A small image classifier, trained from scratch.
Model: 10.6M parameters, patch size [2, 2], depths [2, 2, 4, 2], widths [64, 128, 256, 512].
Data: trained on stained colorectal tissue patches (NCT-CRC-HE-100K), 36.9 epochs.
Rows from block 2 of a small image classifier, named by matrix and row number. Rows with one number belong to one channel. Each number is 500 + 40 x the weight over its row's rms, rounded and kept within 0 to 999. All counts start at 0. Numbers have three digits each.
After each channel's rows are labels from the 100 images, of 14976, where the channel reaches its highest value: "strongest on" is what is common among them. Only what is clearly more common there than usual is listed. The data: stained colorectal tissue patches (NCT-CRC-HE-100K). In brackets: how many of the 100, against the usual share in percent.
# convs0: expand pointwise conv (model.blocks.2.convs.0.weight, 512x128x1x1), inputs 64-127
# convs2: project pointwise conv (model.blocks.2.convs.2.weight, 128x512x1x1, transposed), outputs 64-127

convs0.106:524503507487482552551520493520533472576441470509481460458489512486515489520476568485531522518570399502495531441551509531485504488474478474460502453478502504464512529512418550518436542586471540
convs2.106:565475486499460509508578509509533503541513472499500533431524436537590487520471579477486463549504440492497534451532457566558473502528518512514535497474502490431543538522409480511521515578453510
strongest on: tissue: debris (29 vs 11.1)

convs0.258:583454475515510486469543517393520504523538519490562516460538459543570515465525607542481503482484449555497526484492501465493511513493504500518508556521536482507516552543555457523538608491476545
convs2.258:487509446474421531498520602584443517494564521460502595455470481515578529553537545476425490585512519518508487532458495533547415495525509545503516491434462481481520532504485452487489511522489489
strongest on: tissue: smooth muscle (56 vs 13.4)

convs0.284:498508483516515489502672505513489526504536505496509500386583544506512509511531518500476535548478483541544553485496496474482472508534500524545514464524515494511501513525459488491533564576531515
convs2.284:538487545545475473574476469456577460537441488482563453560507473559548545469464531437544410489533479462460525463562479568572526550497508454489533523475498534466454487472474521551485509502469507
strongest on: tissue: smooth muscle (69 vs 13.4)

convs0.407:389466426441485562489474498540509510558500467487525479553498527462491498551482495623448520474515584464522497486445559502539510481471484588536478526482482487522518513497508532467463479457513477
convs2.407:456413481498434523543472536527515451513538522427566439558461570498455538539471470554453542534487553494516498544403549532470502512508495576429473522492483508571449518561551473503472532438512503
strongest on: tissue: adipose tissue (78 vs 10.3)

convs0.287:475455448502518506509556487496489529521540496502504492498564515497504447540500554569477605523507482489541528478452509495437488519465485553542506499465492440561504512517470490500535569507485513
convs2.287:485532489495497548498535490564551449541527437457483522475539489519494495498536508477481453535451429563528576419507481467513440506518556559461518388554540523471477560537468522551497540554515386
strongest on: tissue: smooth muscle (68 vs 13.4)

convs0.221:467596498520464497502468511544493533517494536526527532464471525508584519484489528458477429494528496545443487532538468524590513391570487454486462507496436520482451481533520469454507491538502578
convs2.221:490538497530463440546479509559527502416538551452458541488502517574524504460504476467466456598487493566434558487494434507542462523557436487475439444512480481542423543544427447553500444501460506
strongest on: tissue: normal colon mucosa (48 vs 8.8)

convs0.379:447533560498535560510482480555510453427478478545421445516476512454469563564478474488540460520549515469500488530537579540495535480544508506498510491539470610470567455473455543490468411485517482
convs2.379:500438466481498494575494533503493469532525465500568470543475559496541447472511547561552505497560526537505524520495527509528509483510515563436467516397577485531550490502525428485529600528483535
strongest on: tissue: mucus (31 vs 9)

convs0.430:455571476514492489543492511565464519535513481465453480460528514499467408495494526461467483482504472426505509424537483508519433465447504482480504450457485450543513567430412468524537520599515491
convs2.430:542522505507470494503532583609449454474533481480527527460479492532545536572528539506419475515527526586480489529489503533547497493547496533490530507421482495498522581543485468519479485544483555
strongest on: tissue: smooth muscle (35 vs 13.4)

convs0.89:446461473508510536442437462418496485553518470494566473509552473486460434506469491518495495485510466428492523483486540505491513499407561563456538592458494481512500514472539505501506536404519482
convs2.89:526437455438481514491497523466463386519530503471557467479443491549499438469475486536517462457504525519444511553480520470519519515487491568405473489469548575498521533519513499475444578508541495
strongest on: tissue: mucus (49 vs 9)

convs0.390:451544505487518505552474498604464478529504451511503455498504589452482443521470543504523465458543523433496477485513515509534487477473521518439513525461496494539607535486511491536518507509509487
convs2.390:478484514498499527552409558506441543472472498478511451529436536470471513496566445548435532477503575528574401531429586470426506472454534512530499540537527461556473465459566506488492509460491502
strongest on: tissue: adipose tissue (51 vs 10.3)

convs0.293:474490496567499496506523518556421505448538511472510503503511515489513508543542467528424540531517611511580463550402548538499496510526548591528542506473494518510518495508522474493536492500485493
convs2.293:495503552521501475521516498545503462450443523529543472563483510521559546567488502484504534505563618495492473608486534540570537558592481528487521507483463554492507447495554535520438427442485547
strongest on: tissue: cancer-associated stroma (35 vs 10.5)

convs0.186:512494513523502523512457500511473497499497539507513496513478487488529539498486471480496488448555550482489447586460557528519508483507496505491491515461465616426505438511553494472504501471474540
convs2.186:438503531520546486510459456508515499478465566497481479525498548543466480468508423528500491442529533531478487563475538481495522496524452451503469446509444605464433422481568539509498482467533502
strongest on: tissue: debris (30 vs 11.1)

convs0.118:488510489490480460448539525547493538491525538520477585498544460470519552403510452424479459465412559472528494508518429441574412486535509494566488521563534497516549453459512482498520453488538437
convs2.118:539605494464518442471414535506456537488456493525504494503467506546500502475530481458521437486524495549461434495561466484528524497452489383533449514459461471547487535414440497476484459532460556
strongest on: tissue: normal colon mucosa (60 vs 8.8)

convs0.353:520549564531494569503501533597470466479477513548436506507460441468534584506532566477492509420567528517508431549532609535533533435538491472527511494506492583409540461497531513515481445527453527
convs2.353:524563515523509495386509519522481525489516538502402576425524436480452532469529493426462517494419462452502489472566452467447461487455498440554524508560470460493520541519483518528514453493454467
strongest on: tissue: debris (28 vs 11.1)

convs0.278:443468412512421502521477547513436529550549534390489526517497529469528452493516492515437559539494507441530469487428495541472441502414490518473488525437497442535445498519443450466514521504444505
convs2.278:493529569561566552543470494514519476513445463485484421469477506532520488510591529542474457468508471579541525492495574491472528448515519437490495424513500566425492569507475527538468514578470489
strongest on: tissue: smooth muscle (63 vs 13.4)

convs0.104:433540546528473500462463459505545462513488467492536520551527520445478543518513448475514440491445516458516549499543484551556546489483556525487526533518524506500470432512524501541488454487527446
convs2.104:456543468504411465530498526504484504500571594453511548459523501534483480473468495434461466580440473547452540460460445473525441487542489534393459484460458481575449577506419410490534528489588473
strongest on: tissue: normal colon mucosa (33 vs 8.8); tissue: adipose tissue (27 vs 10.3)

convs0.199:461519506452543504471494449480574481489460485542548490553514545509454555511482378453543438516463519495489536503530476489561502518552494511493479462581480545479475472463509570485448405458553419
convs2.199:511536487507550478520495439464507586436481538563538501520517531538509520485459467457547488494520531497504469557503494521481485549532512486526457535533440521514486461466495528471566473407582535
strongest on: tissue: lymphocytes (80 vs 11.1)

convs0.427:494526448457514569568543551552510502509524485542509461551448567465556544512514597547491505477540522518495537565523510491545518460535432533537443498470523516523582468532526536488460534513515502
convs2.427:511604469497455474504510537489475505473571472471521556454510508516522473542470496527499479574505501561471525484495432520542536483527506574438498523484547484582496548525442429490516515551482557
strongest on: tissue: mucus (65 vs 9)

convs0.471:506607512483484487417479587570448502505499587540521561486477438534574476423524508458493429428499552584465419524516490456609509406545500472516480514520502513493523468480563497497497493525480506
convs2.471:520491482487541532447569478493507491495533493482457499372507512568557430503496516541456457483501497521483555511517504474513505520535494531496522456515511564426518552573441533493459494579505474
strongest on: tissue: debris (41 vs 11.1)

convs0.90:512449444489469503518499469492527535554484499459565516531491612480557471516458390495495553567508505459498485483444475532475456490420461517456487484499492470506384473576470495437478494460426526
convs2.90:528478532471558500509486488480478445466444453555511422543430511513491480512505500537562523373557559444499482548526558518494595564492513512518502529489558551469557466459573563504441490486468531
strongest on: tissue: tumour epithelium (41 vs 15.1); tissue: mucus (28 vs 9)

convs0.264:469516483504465405588462513515499560486502507479495528531493548521577502485497506476481495506497492479485470465504397494547458478491487446470490510497485353615462490462433475500521448496437522
convs2.264:527516531543517533506519527493504494440461513476486511460424476471489541544496506495413571517421545439517462527400562484435500508478453475515526491587481481481474538546446582508424437470456511
strongest on: tissue: smooth muscle (33 vs 13.4)

convs0.444:428557482492476549415499475544494475599502497498575506470534489495446484508504527550502502414490519496493526497521515499566571521507505532515486548475480503486483480528581508493491525508596489
convs2.444:521473494485449524511482539482504404530508451461562471491476477536502497524484504503486451543465462575468518479495502543527502499509540527430512470468509538500472581512463491508473557519512500
strongest on: tissue: adipose tissue (44 vs 10.3)

convs0.465:525517495514511508487477483457524474494515495441505496508513513511439501513515452446512432609418437470490557458510484489482439554505508514461502495493486508503481572469455500532508508481528406
convs2.465:474446458420575523447490483420459478493544509510448494472485535512499418476496466590512532438514537484461516562490527465499530520500438520487436455471496571443531500516497503415474498527514488
strongest on: tissue: adipose tissue (36 vs 10.3); tissue: normal colon mucosa (26 vs 8.8)

convs0.79:496547558545516531488534520536493417476519499517508515493506513408481548521543505464495472504473506521580532518510548509500505474546543541490527481529571568467534489525559499559512509513539452
convs2.79:420455524542466539515561496573541458531525517451510537492546488470477579563525500442436506569433472526575534479438508555480433475552516519506527455555455524464452517542515501533518501490523447
strongest on: tissue: debris (48 vs 11.1); tissue: lymphocytes (34 vs 11.1)

convs0.44:534455460502497504543456602446470520458506597432516487507450448612557495432524545539432445494520486531487481506458517475527473538502474452570460534435487503505502581420513493536488534485495514
convs2.44:535517532520458418532526499516507477508487578486524489520494514584583493483435515504539466510579524506429525552550462551587535552557478493494522539413482564507501437502490452518503494508489586
strongest on: tissue: debris (49 vs 11.1)

convs0.504:458522479534492493594531514550479516517510476492476476492562546462556469501533559511458546484536490475564498449509491496521459452459511500524527476496520447556538496466437476544538521572473486
convs2.504:507546422465503537476496567566488517528572489478453561443521494507474474484550512511463492552436416592474540452508465446503421478491492534474454418474483450511494616524467476506522541534519455
strongest on: tissue: smooth muscle (74 vs 13.4)

convs0.463:507482515473551689502505508502478486455489480560471443493468499458468479515512498526503496456550535504505484558504592507477553465498499515513483502490519592405583454465552553472445504506509504
convs2.463:522475445482456476576527482517571458510507498488594507531468484552607496493450545487524453525496510542455571506478464525594485539596464543415451467486494508489466504512492483497471529511514496
strongest on: tissue: mucus (50 vs 9); tissue: normal colon mucosa (32 vs 8.8)

convs0.481:531485489493505500586481518555485494481508486471465469551473532532484469499471486464514426451523526395498472493510509484577433569469532516492519519407511513508605554367488499534505511501530454
convs2.481:469519529476539543495507497526484485507483393539525468533483549438483493619514463574503553517504533546561481508486559472472548466499562568516561495546529464524512498526511558484456474490492489
strongest on: tissue: cancer-associated stroma (46 vs 10.5)

convs0.405:510438522505483502527422478531504490517455483437511496532485469551532473505462430503534494463526524460500470413422510469531464554453513464547521496471501498467532527456479514545489460491445478
convs2.405:479483622588508479559449478491517482443438476462525437541464567491487576537508462469469503497502547499542506516467556589490551524528542467500528533518484529479431468552521491534467443477475538
strongest on: tissue: adipose tissue (37 vs 10.3)

convs0.211:557516518490544454516496462431533504418498490508475490528503535518460495490508456423526447608442455494490549502539449468466447531526490488451494468556509505515486524476461509518506474464513432
convs2.211:445410462458550554505550472455510484539551488531479509522515518440538464551503496547526554491495503486538539521486530494511492482560517567491495440508507545413558479517491488421519522524530459
strongest on: tissue: normal colon mucosa (64 vs 8.8)

convs0.225:443478560521544472486481461513454479476494473513498472532541468486481443541514492556501562443516583472560415528442565523430517524476575548462604520512520457565495492466516500538517441446432490
convs2.225:544552517520472519476538536582523453541517418463522521444530474519526505552526534485436456554432459587537542452514484504535463490531557550478556455540543477487515577542462499545510519560500449
strongest on: tissue: debris (39 vs 11.1)

convs0.377:528454503477482516553513493508495535510465488558553507559499498497536525486448476460490494473582533488488405519494507531526483450493516517468525518479472495492482475489585518470465520473462564
convs2.377:521504489478487491525458514443495493487502523442463463480396516526554465426536501503528417458504512459486548503528496492532547536493502472482473555499575540475518472496471489478418509570479480
strongest on: tissue: mucus (45 vs 9); tissue: normal colon mucosa (30 vs 8.8)

convs0.120:517576482463481561500528522571531485518501509526498517475466528484510602486485506458510398458509490506481524543584489465591494497593480485530460503508501580473573490505521523494493492538582490
convs2.120:489504523515409498551460484521535488491500487448527463526462530486447571551446482484491513595434491518515495473471490531485505498533523519439499510545463453565421547576485483509470488459534520
strongest on: tissue: normal colon mucosa (58 vs 8.8)

convs0.100:541519564558528497488483466413515459538487490510537458487506442512541462483478557466536478500565417495476519507543534544472509496471538463412554515491482517476473516507496483547504549513469563
convs2.100:499470593579550482538510458490517515414422478493462445498472528479535545545526494497438534484499558475581496525457565556474531509516527436566538502538490521419486482559424509510465441497437527
strongest on: tissue: debris (53 vs 11.1)

convs0.323:537541505502498474505504489469529501512498488489495504493525542467494542491503493403503446581446394442494539410587415471504435512466509467499520522542539452553496487479433509546512480494503446
convs2.323:496477457432522489513449488407477496480508516506494473533466536541521438460494460557531471446548541523434499591504496494555546518511474497461449498414487574487498459491506467415485535507532548
strongest on: tissue: smooth muscle (49 vs 13.4)

convs0.1:524495565572469538589533484530551440526499456454492459509503568416505580563517497465479500533479489454565571501513549584502515514494527529455552481493546553456477483590486505527488480560484488
convs2.1:502488550557463491536547457531577439510476534441515477480523479561542570519465507442487428511494484481490562496483481578533503551558492475481516512557479573465441488573485524559498451504512488
strongest on: tissue: adipose tissue (34 vs 10.3)

convs0.302:430493504520443518434523442466521490555504520513537546514554455444516543498482496521559552496513475511483539500510506543487585480510481515524489512526498503473411319610561488485505507475489530
convs2.302:463505545526516547511532545545499486489482427500513482492514446486522568520569545435441504493510509508579477471440571512506442471536574477587593453541468444462526516407475542565496502481487455
strongest on: tissue: smooth muscle (54 vs 13.4)

convs0.85:464538498472522547538507481574526450557462405543494409521506626448493467570479531541552486447551500445506537480546525512560540498480494538480498497471539520513612508507482546514457489535533503
convs2.85:468516551567484475480448573552457541457512550437487525519476513475481541501572462495397565549407550541556435529416542480438454451485471461514501470528440463542446499506508448486510488449518510
strongest on: tissue: adipose tissue (73 vs 10.3)

convs0.32:559470471496562502609545496501536520460525487491460458513513564544485509507439521492508462504516491428510553523526492480539413591529496527504501484444496533506634575415426499515532512497570465
convs2.32:467506473456554584465503510508478554514502427550467501466501544408472452521559475554484542511479504528594469480491544451421503432458564547548515482548536462480510470483532550437504515515518458
strongest on: tissue: lymphocytes (39 vs 11.1)

convs0.160:520451500475538575511521440433570453561450393534539379581533548456506479560493512559546523472540495407515564521537545522505592514437500579509523522494561521500538460534503564514428499453496482
convs2.160:475562556511475488472451571586439489469508535472493474449454523504430515512540456507449525537442544577508436538439528457460494414489493490469487466531441488560452577511508473473456486491539530
strongest on: tissue: adipose tissue (49 vs 10.3)

convs0.404:435554488495464514470485460580510482587495507487524521499496535476459510523459496525566469416496509465470504501526478500580534536518489495511481551466478509519498468505508509487486476500580494
convs2.404:500503516535450515474491570489483461478544489442511529439490467493497563580517513470440456567392463552535512455495482579493482460518566510496532509511482497486472580535455463498512495526490503
strongest on: tissue: normal colon mucosa (28 vs 8.8); tissue: adipose tissue (27 vs 10.3)

convs0.219:487509512586404503502454654527390502497525514449492523526449444503545475489589563490411497499501533493498421497482526548522513469476551508470559603433512472516472522492549431522518513507455533
convs2.219:470492527516463574489418499504508452523454484419509429479463520488459493490542460553481492447519447503510513406488567506465541481439580497466531518523553514496434501533551558525458507511449432
strongest on: tissue: smooth muscle (62 vs 13.4); tissue: normal colon mucosa (30 vs 8.8)

convs0.23:508520488501509401488528501483507512523499500532600505516566492576514490484529554525465496431445555521499507517491486469576521520512523543491495564495497447562463540518608480511524535448528507
convs2.23:543507559542532491488562468485532520443438490532482502473472477490509558568465515488463576508461554425526479535482512520460534547518484473560544535595474492469487468563469577514445417458439537
strongest on: tissue: adipose tissue (61 vs 10.3)

convs0.27:563574532524507380506543497512516511505489489521533521487538537507535534500524528444494479498399510499523517488540443493547482504513558482498555522554566466541465511543517477548537486506496509
convs2.27:462529487513506502527426507439450507511508517497500459539513542473501446444564484502537441452554468525517478512533527492532509429484546480465480506412521546503537457390538426462546570528529505
strongest on: tissue: debris (50 vs 11.1); tissue: mucus (28 vs 9)

convs0.272:565498488535454428505534522447478502528550523466533531468559459524521494439518567458507475487453428472503522451530458475528470531486534492488539610494549452560517511500524425551566609505517502
convs2.272:496586462458481503471410553544463512485525475443493520426450553522476483457535446519452416503474478589467503457520464493524533464465518473491464545468504480524441549494447475471451484572500510
strongest on: tissue: smooth muscle (42 vs 13.4); tissue: normal colon mucosa (31 vs 8.8)

convs0.283:459525520443529487441540457539515449518456499583474513521522487458436484478507500505663530426476497492490493493565461437489524493489459473510477474597547467529521418481509571506462446472525423
convs2.283:537505547509500486513535521521538476530477359523512474528525481480508541631501557528487512533495481503553502456547475546499541491506532515519615479495506456501538562528443521539479480532510498
strongest on: tissue: smooth muscle (87 vs 13.4)

convs0.127:522466498508504497498460493512477515466485522459460536536476491507529499548507412475536513565522494463518450451448513494476456548499480481550502471511481476483504503477423509512492405488427465
convs2.127:487481506501459486555462510519499427513529487443587434536462587519453494486485450518518452496483528528486530509464527513527528523517527571406482548480552530554463499523576453514483535480575491
strongest on: tissue: adipose tissue (81 vs 10.3)

convs0.470:479473478481466510522444481497532528544473491466561486477453483584487485503378465506496445499541478523467486452479474532544503516525515500504487520456430516483473562459497497477485510518550541
convs2.470:555525530545477470517456531488469518432488497477426519431440437501554530467497545485504461486525466502473496469558464572521546500501507415542504542465510498456494510516383459504507454601405594
strongest on: tissue: normal colon mucosa (66 vs 8.8)

convs0.408:558454529517522537514595476510525474506479464524470495499549540440514524522537484515514575489476501513579543487491525512459493514490485492535514403545586531456511459555458525502478500547464495
convs2.408:550514525543533484473540445476539557511469489521461504437505480517554500517473533497494491511471502422522520477531478510487523515499502471575540511554496474420522493514398554503498453539505500
strongest on: tissue: cancer-associated stroma (42 vs 10.5)

convs0.329:479467490468516497486487500437514489516522500492561482482515382588436454455481600563508487491503418532456540469499498430479529541501507503491497542465483460532531579449537497558520587456581505
convs2.329:538515494449592528468483479454481476462462482567468454476456490514490438484512509597531514378504539515470499564522531440470584484471451492510453463506538557457553503522516567468427506521481531
strongest on: tissue: mucus (33 vs 9)

convs0.157:498518504435551517496517442484600482514408481566525470575514538511503537498474457467561454498494492490476524503537478463544490525534466477512461462580500524494494483482489689502392429449534455
convs2.157:462465494503527482519534406491511533531479511547572462542559540538520483521445496514557506504601521484517487517476528515504501565544530526512488526487447507502495459460518513493549504423560516
strongest on: tissue: smooth muscle (45 vs 13.4)

convs0.259:490485477516444423526543498489484547526518512444527514492532510514523455475522503480494542525480468479523512416489460501474462525474493476523511509507542381575421482519463461531527526526479498
convs2.259:518557483504505546480509597541437490500557455499480527455509468460518511528584546470473477511535446585536491465530519497506460476494574536518543482445530493495597560441492461527531536577481475
strongest on: tissue: smooth muscle (33 vs 13.4); tissue: normal colon mucosa (30 vs 8.8)

convs0.215:515441451479418481519528481470533551559500518455495526484510471518536504456432505470501532556498415481437521454508434504482454510465442428488475500507459451507412479536445487478493529503478528
convs2.215:456520515462641508493491447475483499389471434551463490489483530496490498537510437532507491475501570533528496542498521506485553545538515505559469465522488546447508491471478550460465427499500506
strongest on: tissue: tumour epithelium (43 vs 15.1); tissue: mucus (31 vs 9)

convs0.212:492496498465496562490494554539447471488497556537498499510400445508467516498494505477523501495624482539478376538494549480449485468545462516493488498488443511497514515483555527502463519463494523
convs2.212:528553526557540473524525501469494507435497535472492510448466496534599516497518545468481426474492501482500546502545485551548533521553498464507492548512519532460510516502438501509449443585447526
strongest on: tissue: mucus (39 vs 9); tissue: adipose tissue (33 vs 10.3)

convs0.451:489466548507508526575477428458579478508406431532518439601488480488531550533430554500575496515554459419498513504539504537488519532481508484490544533497495505499509459478493579540420473454469505
convs2.451:412436527547550527492538383486545518535484507510486511517581479457474522505510495489516552500523462444575516463451530513441445501498511461539492458553454493448487451466508509516576492481497448
strongest on: tissue: adipose tissue (40 vs 10.3)

convs0.31:497513372483389494520465532535489557537514562454468509491453535522508513465424499497513483524534471471424469485521447549532486490483438447483431543423424483519469493518431469403497492526488573
convs2.31:559528569530470405484529473524546425512468515497567463544524499591536500530438521483545440491525505511418534519563437550595548561537468487490544523463500539523496492515470469557478481502511558
strongest on: tissue: adipose tissue (48 vs 10.3)

convs0.108:463476484531542506422502487480424494488584510502511512519533441478457451526500480530486486481493548484530454519445559500487476520490557594489536534486474482528538526420499466489556486443519450
convs2.108:510506538551483541567427552540491459475453492460495447549460501471527514515590520514467526484512493539544482480467576519482476470470576505465509424467577503512472518564517516548510522511366458
strongest on: tissue: normal colon mucosa (76 vs 8.8)

convs0.480:512507505505522536500539493455483481530492498573493467493509428480449478463505554443512531493548455497474480537554545546410503434474487519394507476501467512487456487478525513479475559485476510
convs2.480:471486536539453494524465519509476486426532539380506450476414549486492539548499457538423525512459554487547505514410554535473534519506533518497511555506489504534449522586458459484452446470453522
strongest on: tissue: adipose tissue (65 vs 10.3)

convs0.92:524480484584486490502532526495446527468570534441537506396522513556508508525492511543405522519505537583526505517412532537497489520560537562495521521440460521496490561554529403486584562529517570
convs2.92:497534509494504452492488501523515491381483552483469523513473510528494528479509466485443508502449586502433501572492442465538517491532358464492464494552487504547421494551520527507443421463445531
strongest on: tissue: adipose tissue (48 vs 10.3)

convs0.37:558492491471493531462511466430542492544483513539533521515496504488489507474463479424552492518503435485415521541558486516470500474496437484425467485523466509473427486581556532444460545434480535
convs2.37:458505560514578464516478420457518517417435473528488465491484554524494508510469437521504494491497566484531489492497511505478551562515508452583493497554479510471452465488413554494452396475482522
strongest on: tissue: normal colon mucosa (63 vs 8.8)

convs0.312:502464559524546563490558485546504413534479471532514477485514482453488523538504492503506519466549517508568509508489595531484518507522533543548542449527544594426553469503521543531478500545516472
convs2.312:494391481491496530578551469502574465515514508488508498526541502541574546562464532501489505540493479506498580520464487550532464559602454530502480410502470586430501519579423534506486510506490480
strongest on: tissue: debris (50 vs 11.1)

convs0.449:510420519529526545525562463477504472523515427490505446485522537467509465602474498554504578522539511483586533502466572547445531533483558598509611488491529540483535496550462500496513509513491495
convs2.449:565518397426479495510547498460526503495515467521516502458477481559581475520431524507526451515512510500433536524528424514570542539554443537489444531500521535497529511495442529453456476557535527
strongest on: tissue: adipose tissue (74 vs 10.3)

convs0.145:449456451510532542470541494510454504511542503499500484495531522432467478568498500566467550504519525484551485548424562517438475487487505610509508509456469495521530506463475504442513539469519484
convs2.145:512507458474476570511510536568547455517502470485478516480497473484521491507545538498451547550429460543501543469489498470506430473499507536472487375540540479483476556581475563518490528529432418
strongest on: tissue: debris (37 vs 11.1)

convs0.468:471550501557430515504405556488475487506505545470498517483459477511522538483513539502474468483550485519448463535515519564536548453504495462486485554403424526474464489509534465497508516514481572
convs2.468:562499468455509520454535515432526472526508428543476526475512460499542482495497555492536451511470430551485541442570449511553495503540530489512497457513514507431557543501429508475509546565501478
strongest on: tissue: smooth muscle (33 vs 13.4)

convs0.473:539583553539495522470514499493527430505497501457511508477508482498478553499557511404486428513427440517516551468550502502515490510525511469497508478536521529453466526500501509584492500539514440
convs2.473:569587525537469440487509481503536514471475517494521530474527470556518553473461498386507414519452470498468519467562414541541479558525514443526507521548458499503457507500451515537518453490514507
strongest on: tissue: lymphocytes (58 vs 11.1)

convs0.196:538519531510523546538537545522443484444506541534399500484434511465505508492520511442540516543576436540489455545528529520452468458529462469468483447487483552449539484489483504494486502539475541
convs2.196:475423466464425544610461504574534495501510560461498480545456536502485580481468477465489521524489507464478497540460506503497437500536456499429439488498426501541459492565498511468478491435517482
strongest on: tissue: mucus (44 vs 9); tissue: normal colon mucosa (33 vs 8.8)

convs0.308:501474503488552516537587490554514522477506420534442475474509563496484482580496517550478571587509537565566524498478545536462514491564478563538490397506498523461519531578467527470499511550530522
convs2.308:467504514496554532492443482462433561489487494520431511444467555453451414455561443541484528498496525500552450519476561424440497455422515499521502489515525487454493447439513520456495504533537477
strongest on: tissue: debris (57 vs 11.1)

convs0.402:478501482501468538577446518535480501482490492482423478538462536437545536486507442430475515523553484441489456468504505558481454435417465448447471444505471502486479446477409500468466441522369482
convs2.402:522451452434511487527482477484499511516478511517508474512471516560533432452474492541509523477535584406465490605481510464485472560456429517457438455454514539486510488472504551469452541478484511
strongest on: tissue: mucus (56 vs 9)

convs0.368:533470601537544525510508456468556417499504444481493462485541442495462489518475545513543488494492437489544601461512526500465504554489584513527603509493531544467576538461489508640535530481524462
convs2.368:460474519466573513400538423468486512480497526508456482404507519534471467546484460570459538476470513497524499524475540441447531530548481477516491469571429534438489537544480553457467456486541480
strongest on: tissue: smooth muscle (71 vs 13.4)

convs0.203:444496474458493530497497483498514500547469502513517483465477465541504446520444534531528550523595447564470489463471510519460522466515443466502465447485409482478442522500475527468461523533484553
convs2.203:523479520506566503536487479450485509412486509495437473470404538508537490446514471540508472445508569511492529546515504526500572531536483482528474516519558567436509437548467538480421454564498513
strongest on: tissue: normal colon mucosa (73 vs 8.8)

convs0.76:566493512494453492523579470532558507567471485510528527520548516460510543466493471433519507450419502446499540496566459507547470503482492473508519502553608490467473438562528513507474503532501496
convs2.76:502470526521558560493505463428503506523493490507459441485493489458532463492538506581522491405506500418566510518512573455470554455476552520497539484553585532448585460508539548496479523527486440
strongest on: tissue: smooth muscle (31 vs 13.4)

convs0.332:402540493484476505459496508543509517528503476536525527534522519471593545510497525539463449438503568540518523488533473495657534425547504520602480496537514500511540468516529495510508458537541485
convs2.332:437498541511524498500446468529477474471473543446505431484456611548475484522519422521484496526528550517495511525451547511477551541530483479471465502514458543501433520515475534509442452472468482
strongest on: tissue: mucus (40 vs 9); tissue: normal colon mucosa (35 vs 8.8)

convs0.125:515462494478491526491467520501472510444498550481455533507416457547543515494482421473547478541543486549484447498463506464483450517543462470532470457505464526463501499420460520478480445487463482
convs2.125:480525561536484465501484431498563465497457471452561457511514541526481535526474453462482453515406516495532537478473489525519514527513528481477518480564493518502405492556466504522467455475509477
strongest on: tissue: normal colon mucosa (77 vs 8.8)

convs0.498:484500493520429450462428514480471503560496527426549519485492504525545389458544495497495511511484493490489469424465474506482520504400500438471500550496524402527389477536514456529513507510434524
convs2.498:550559465473483528443471589523401536462517450501475536425449442444514484524551532489438501510511505484523429481510510503485501463455555523547545573450511452485567544436504490477496498539454531
strongest on: tissue: smooth muscle (34 vs 13.4)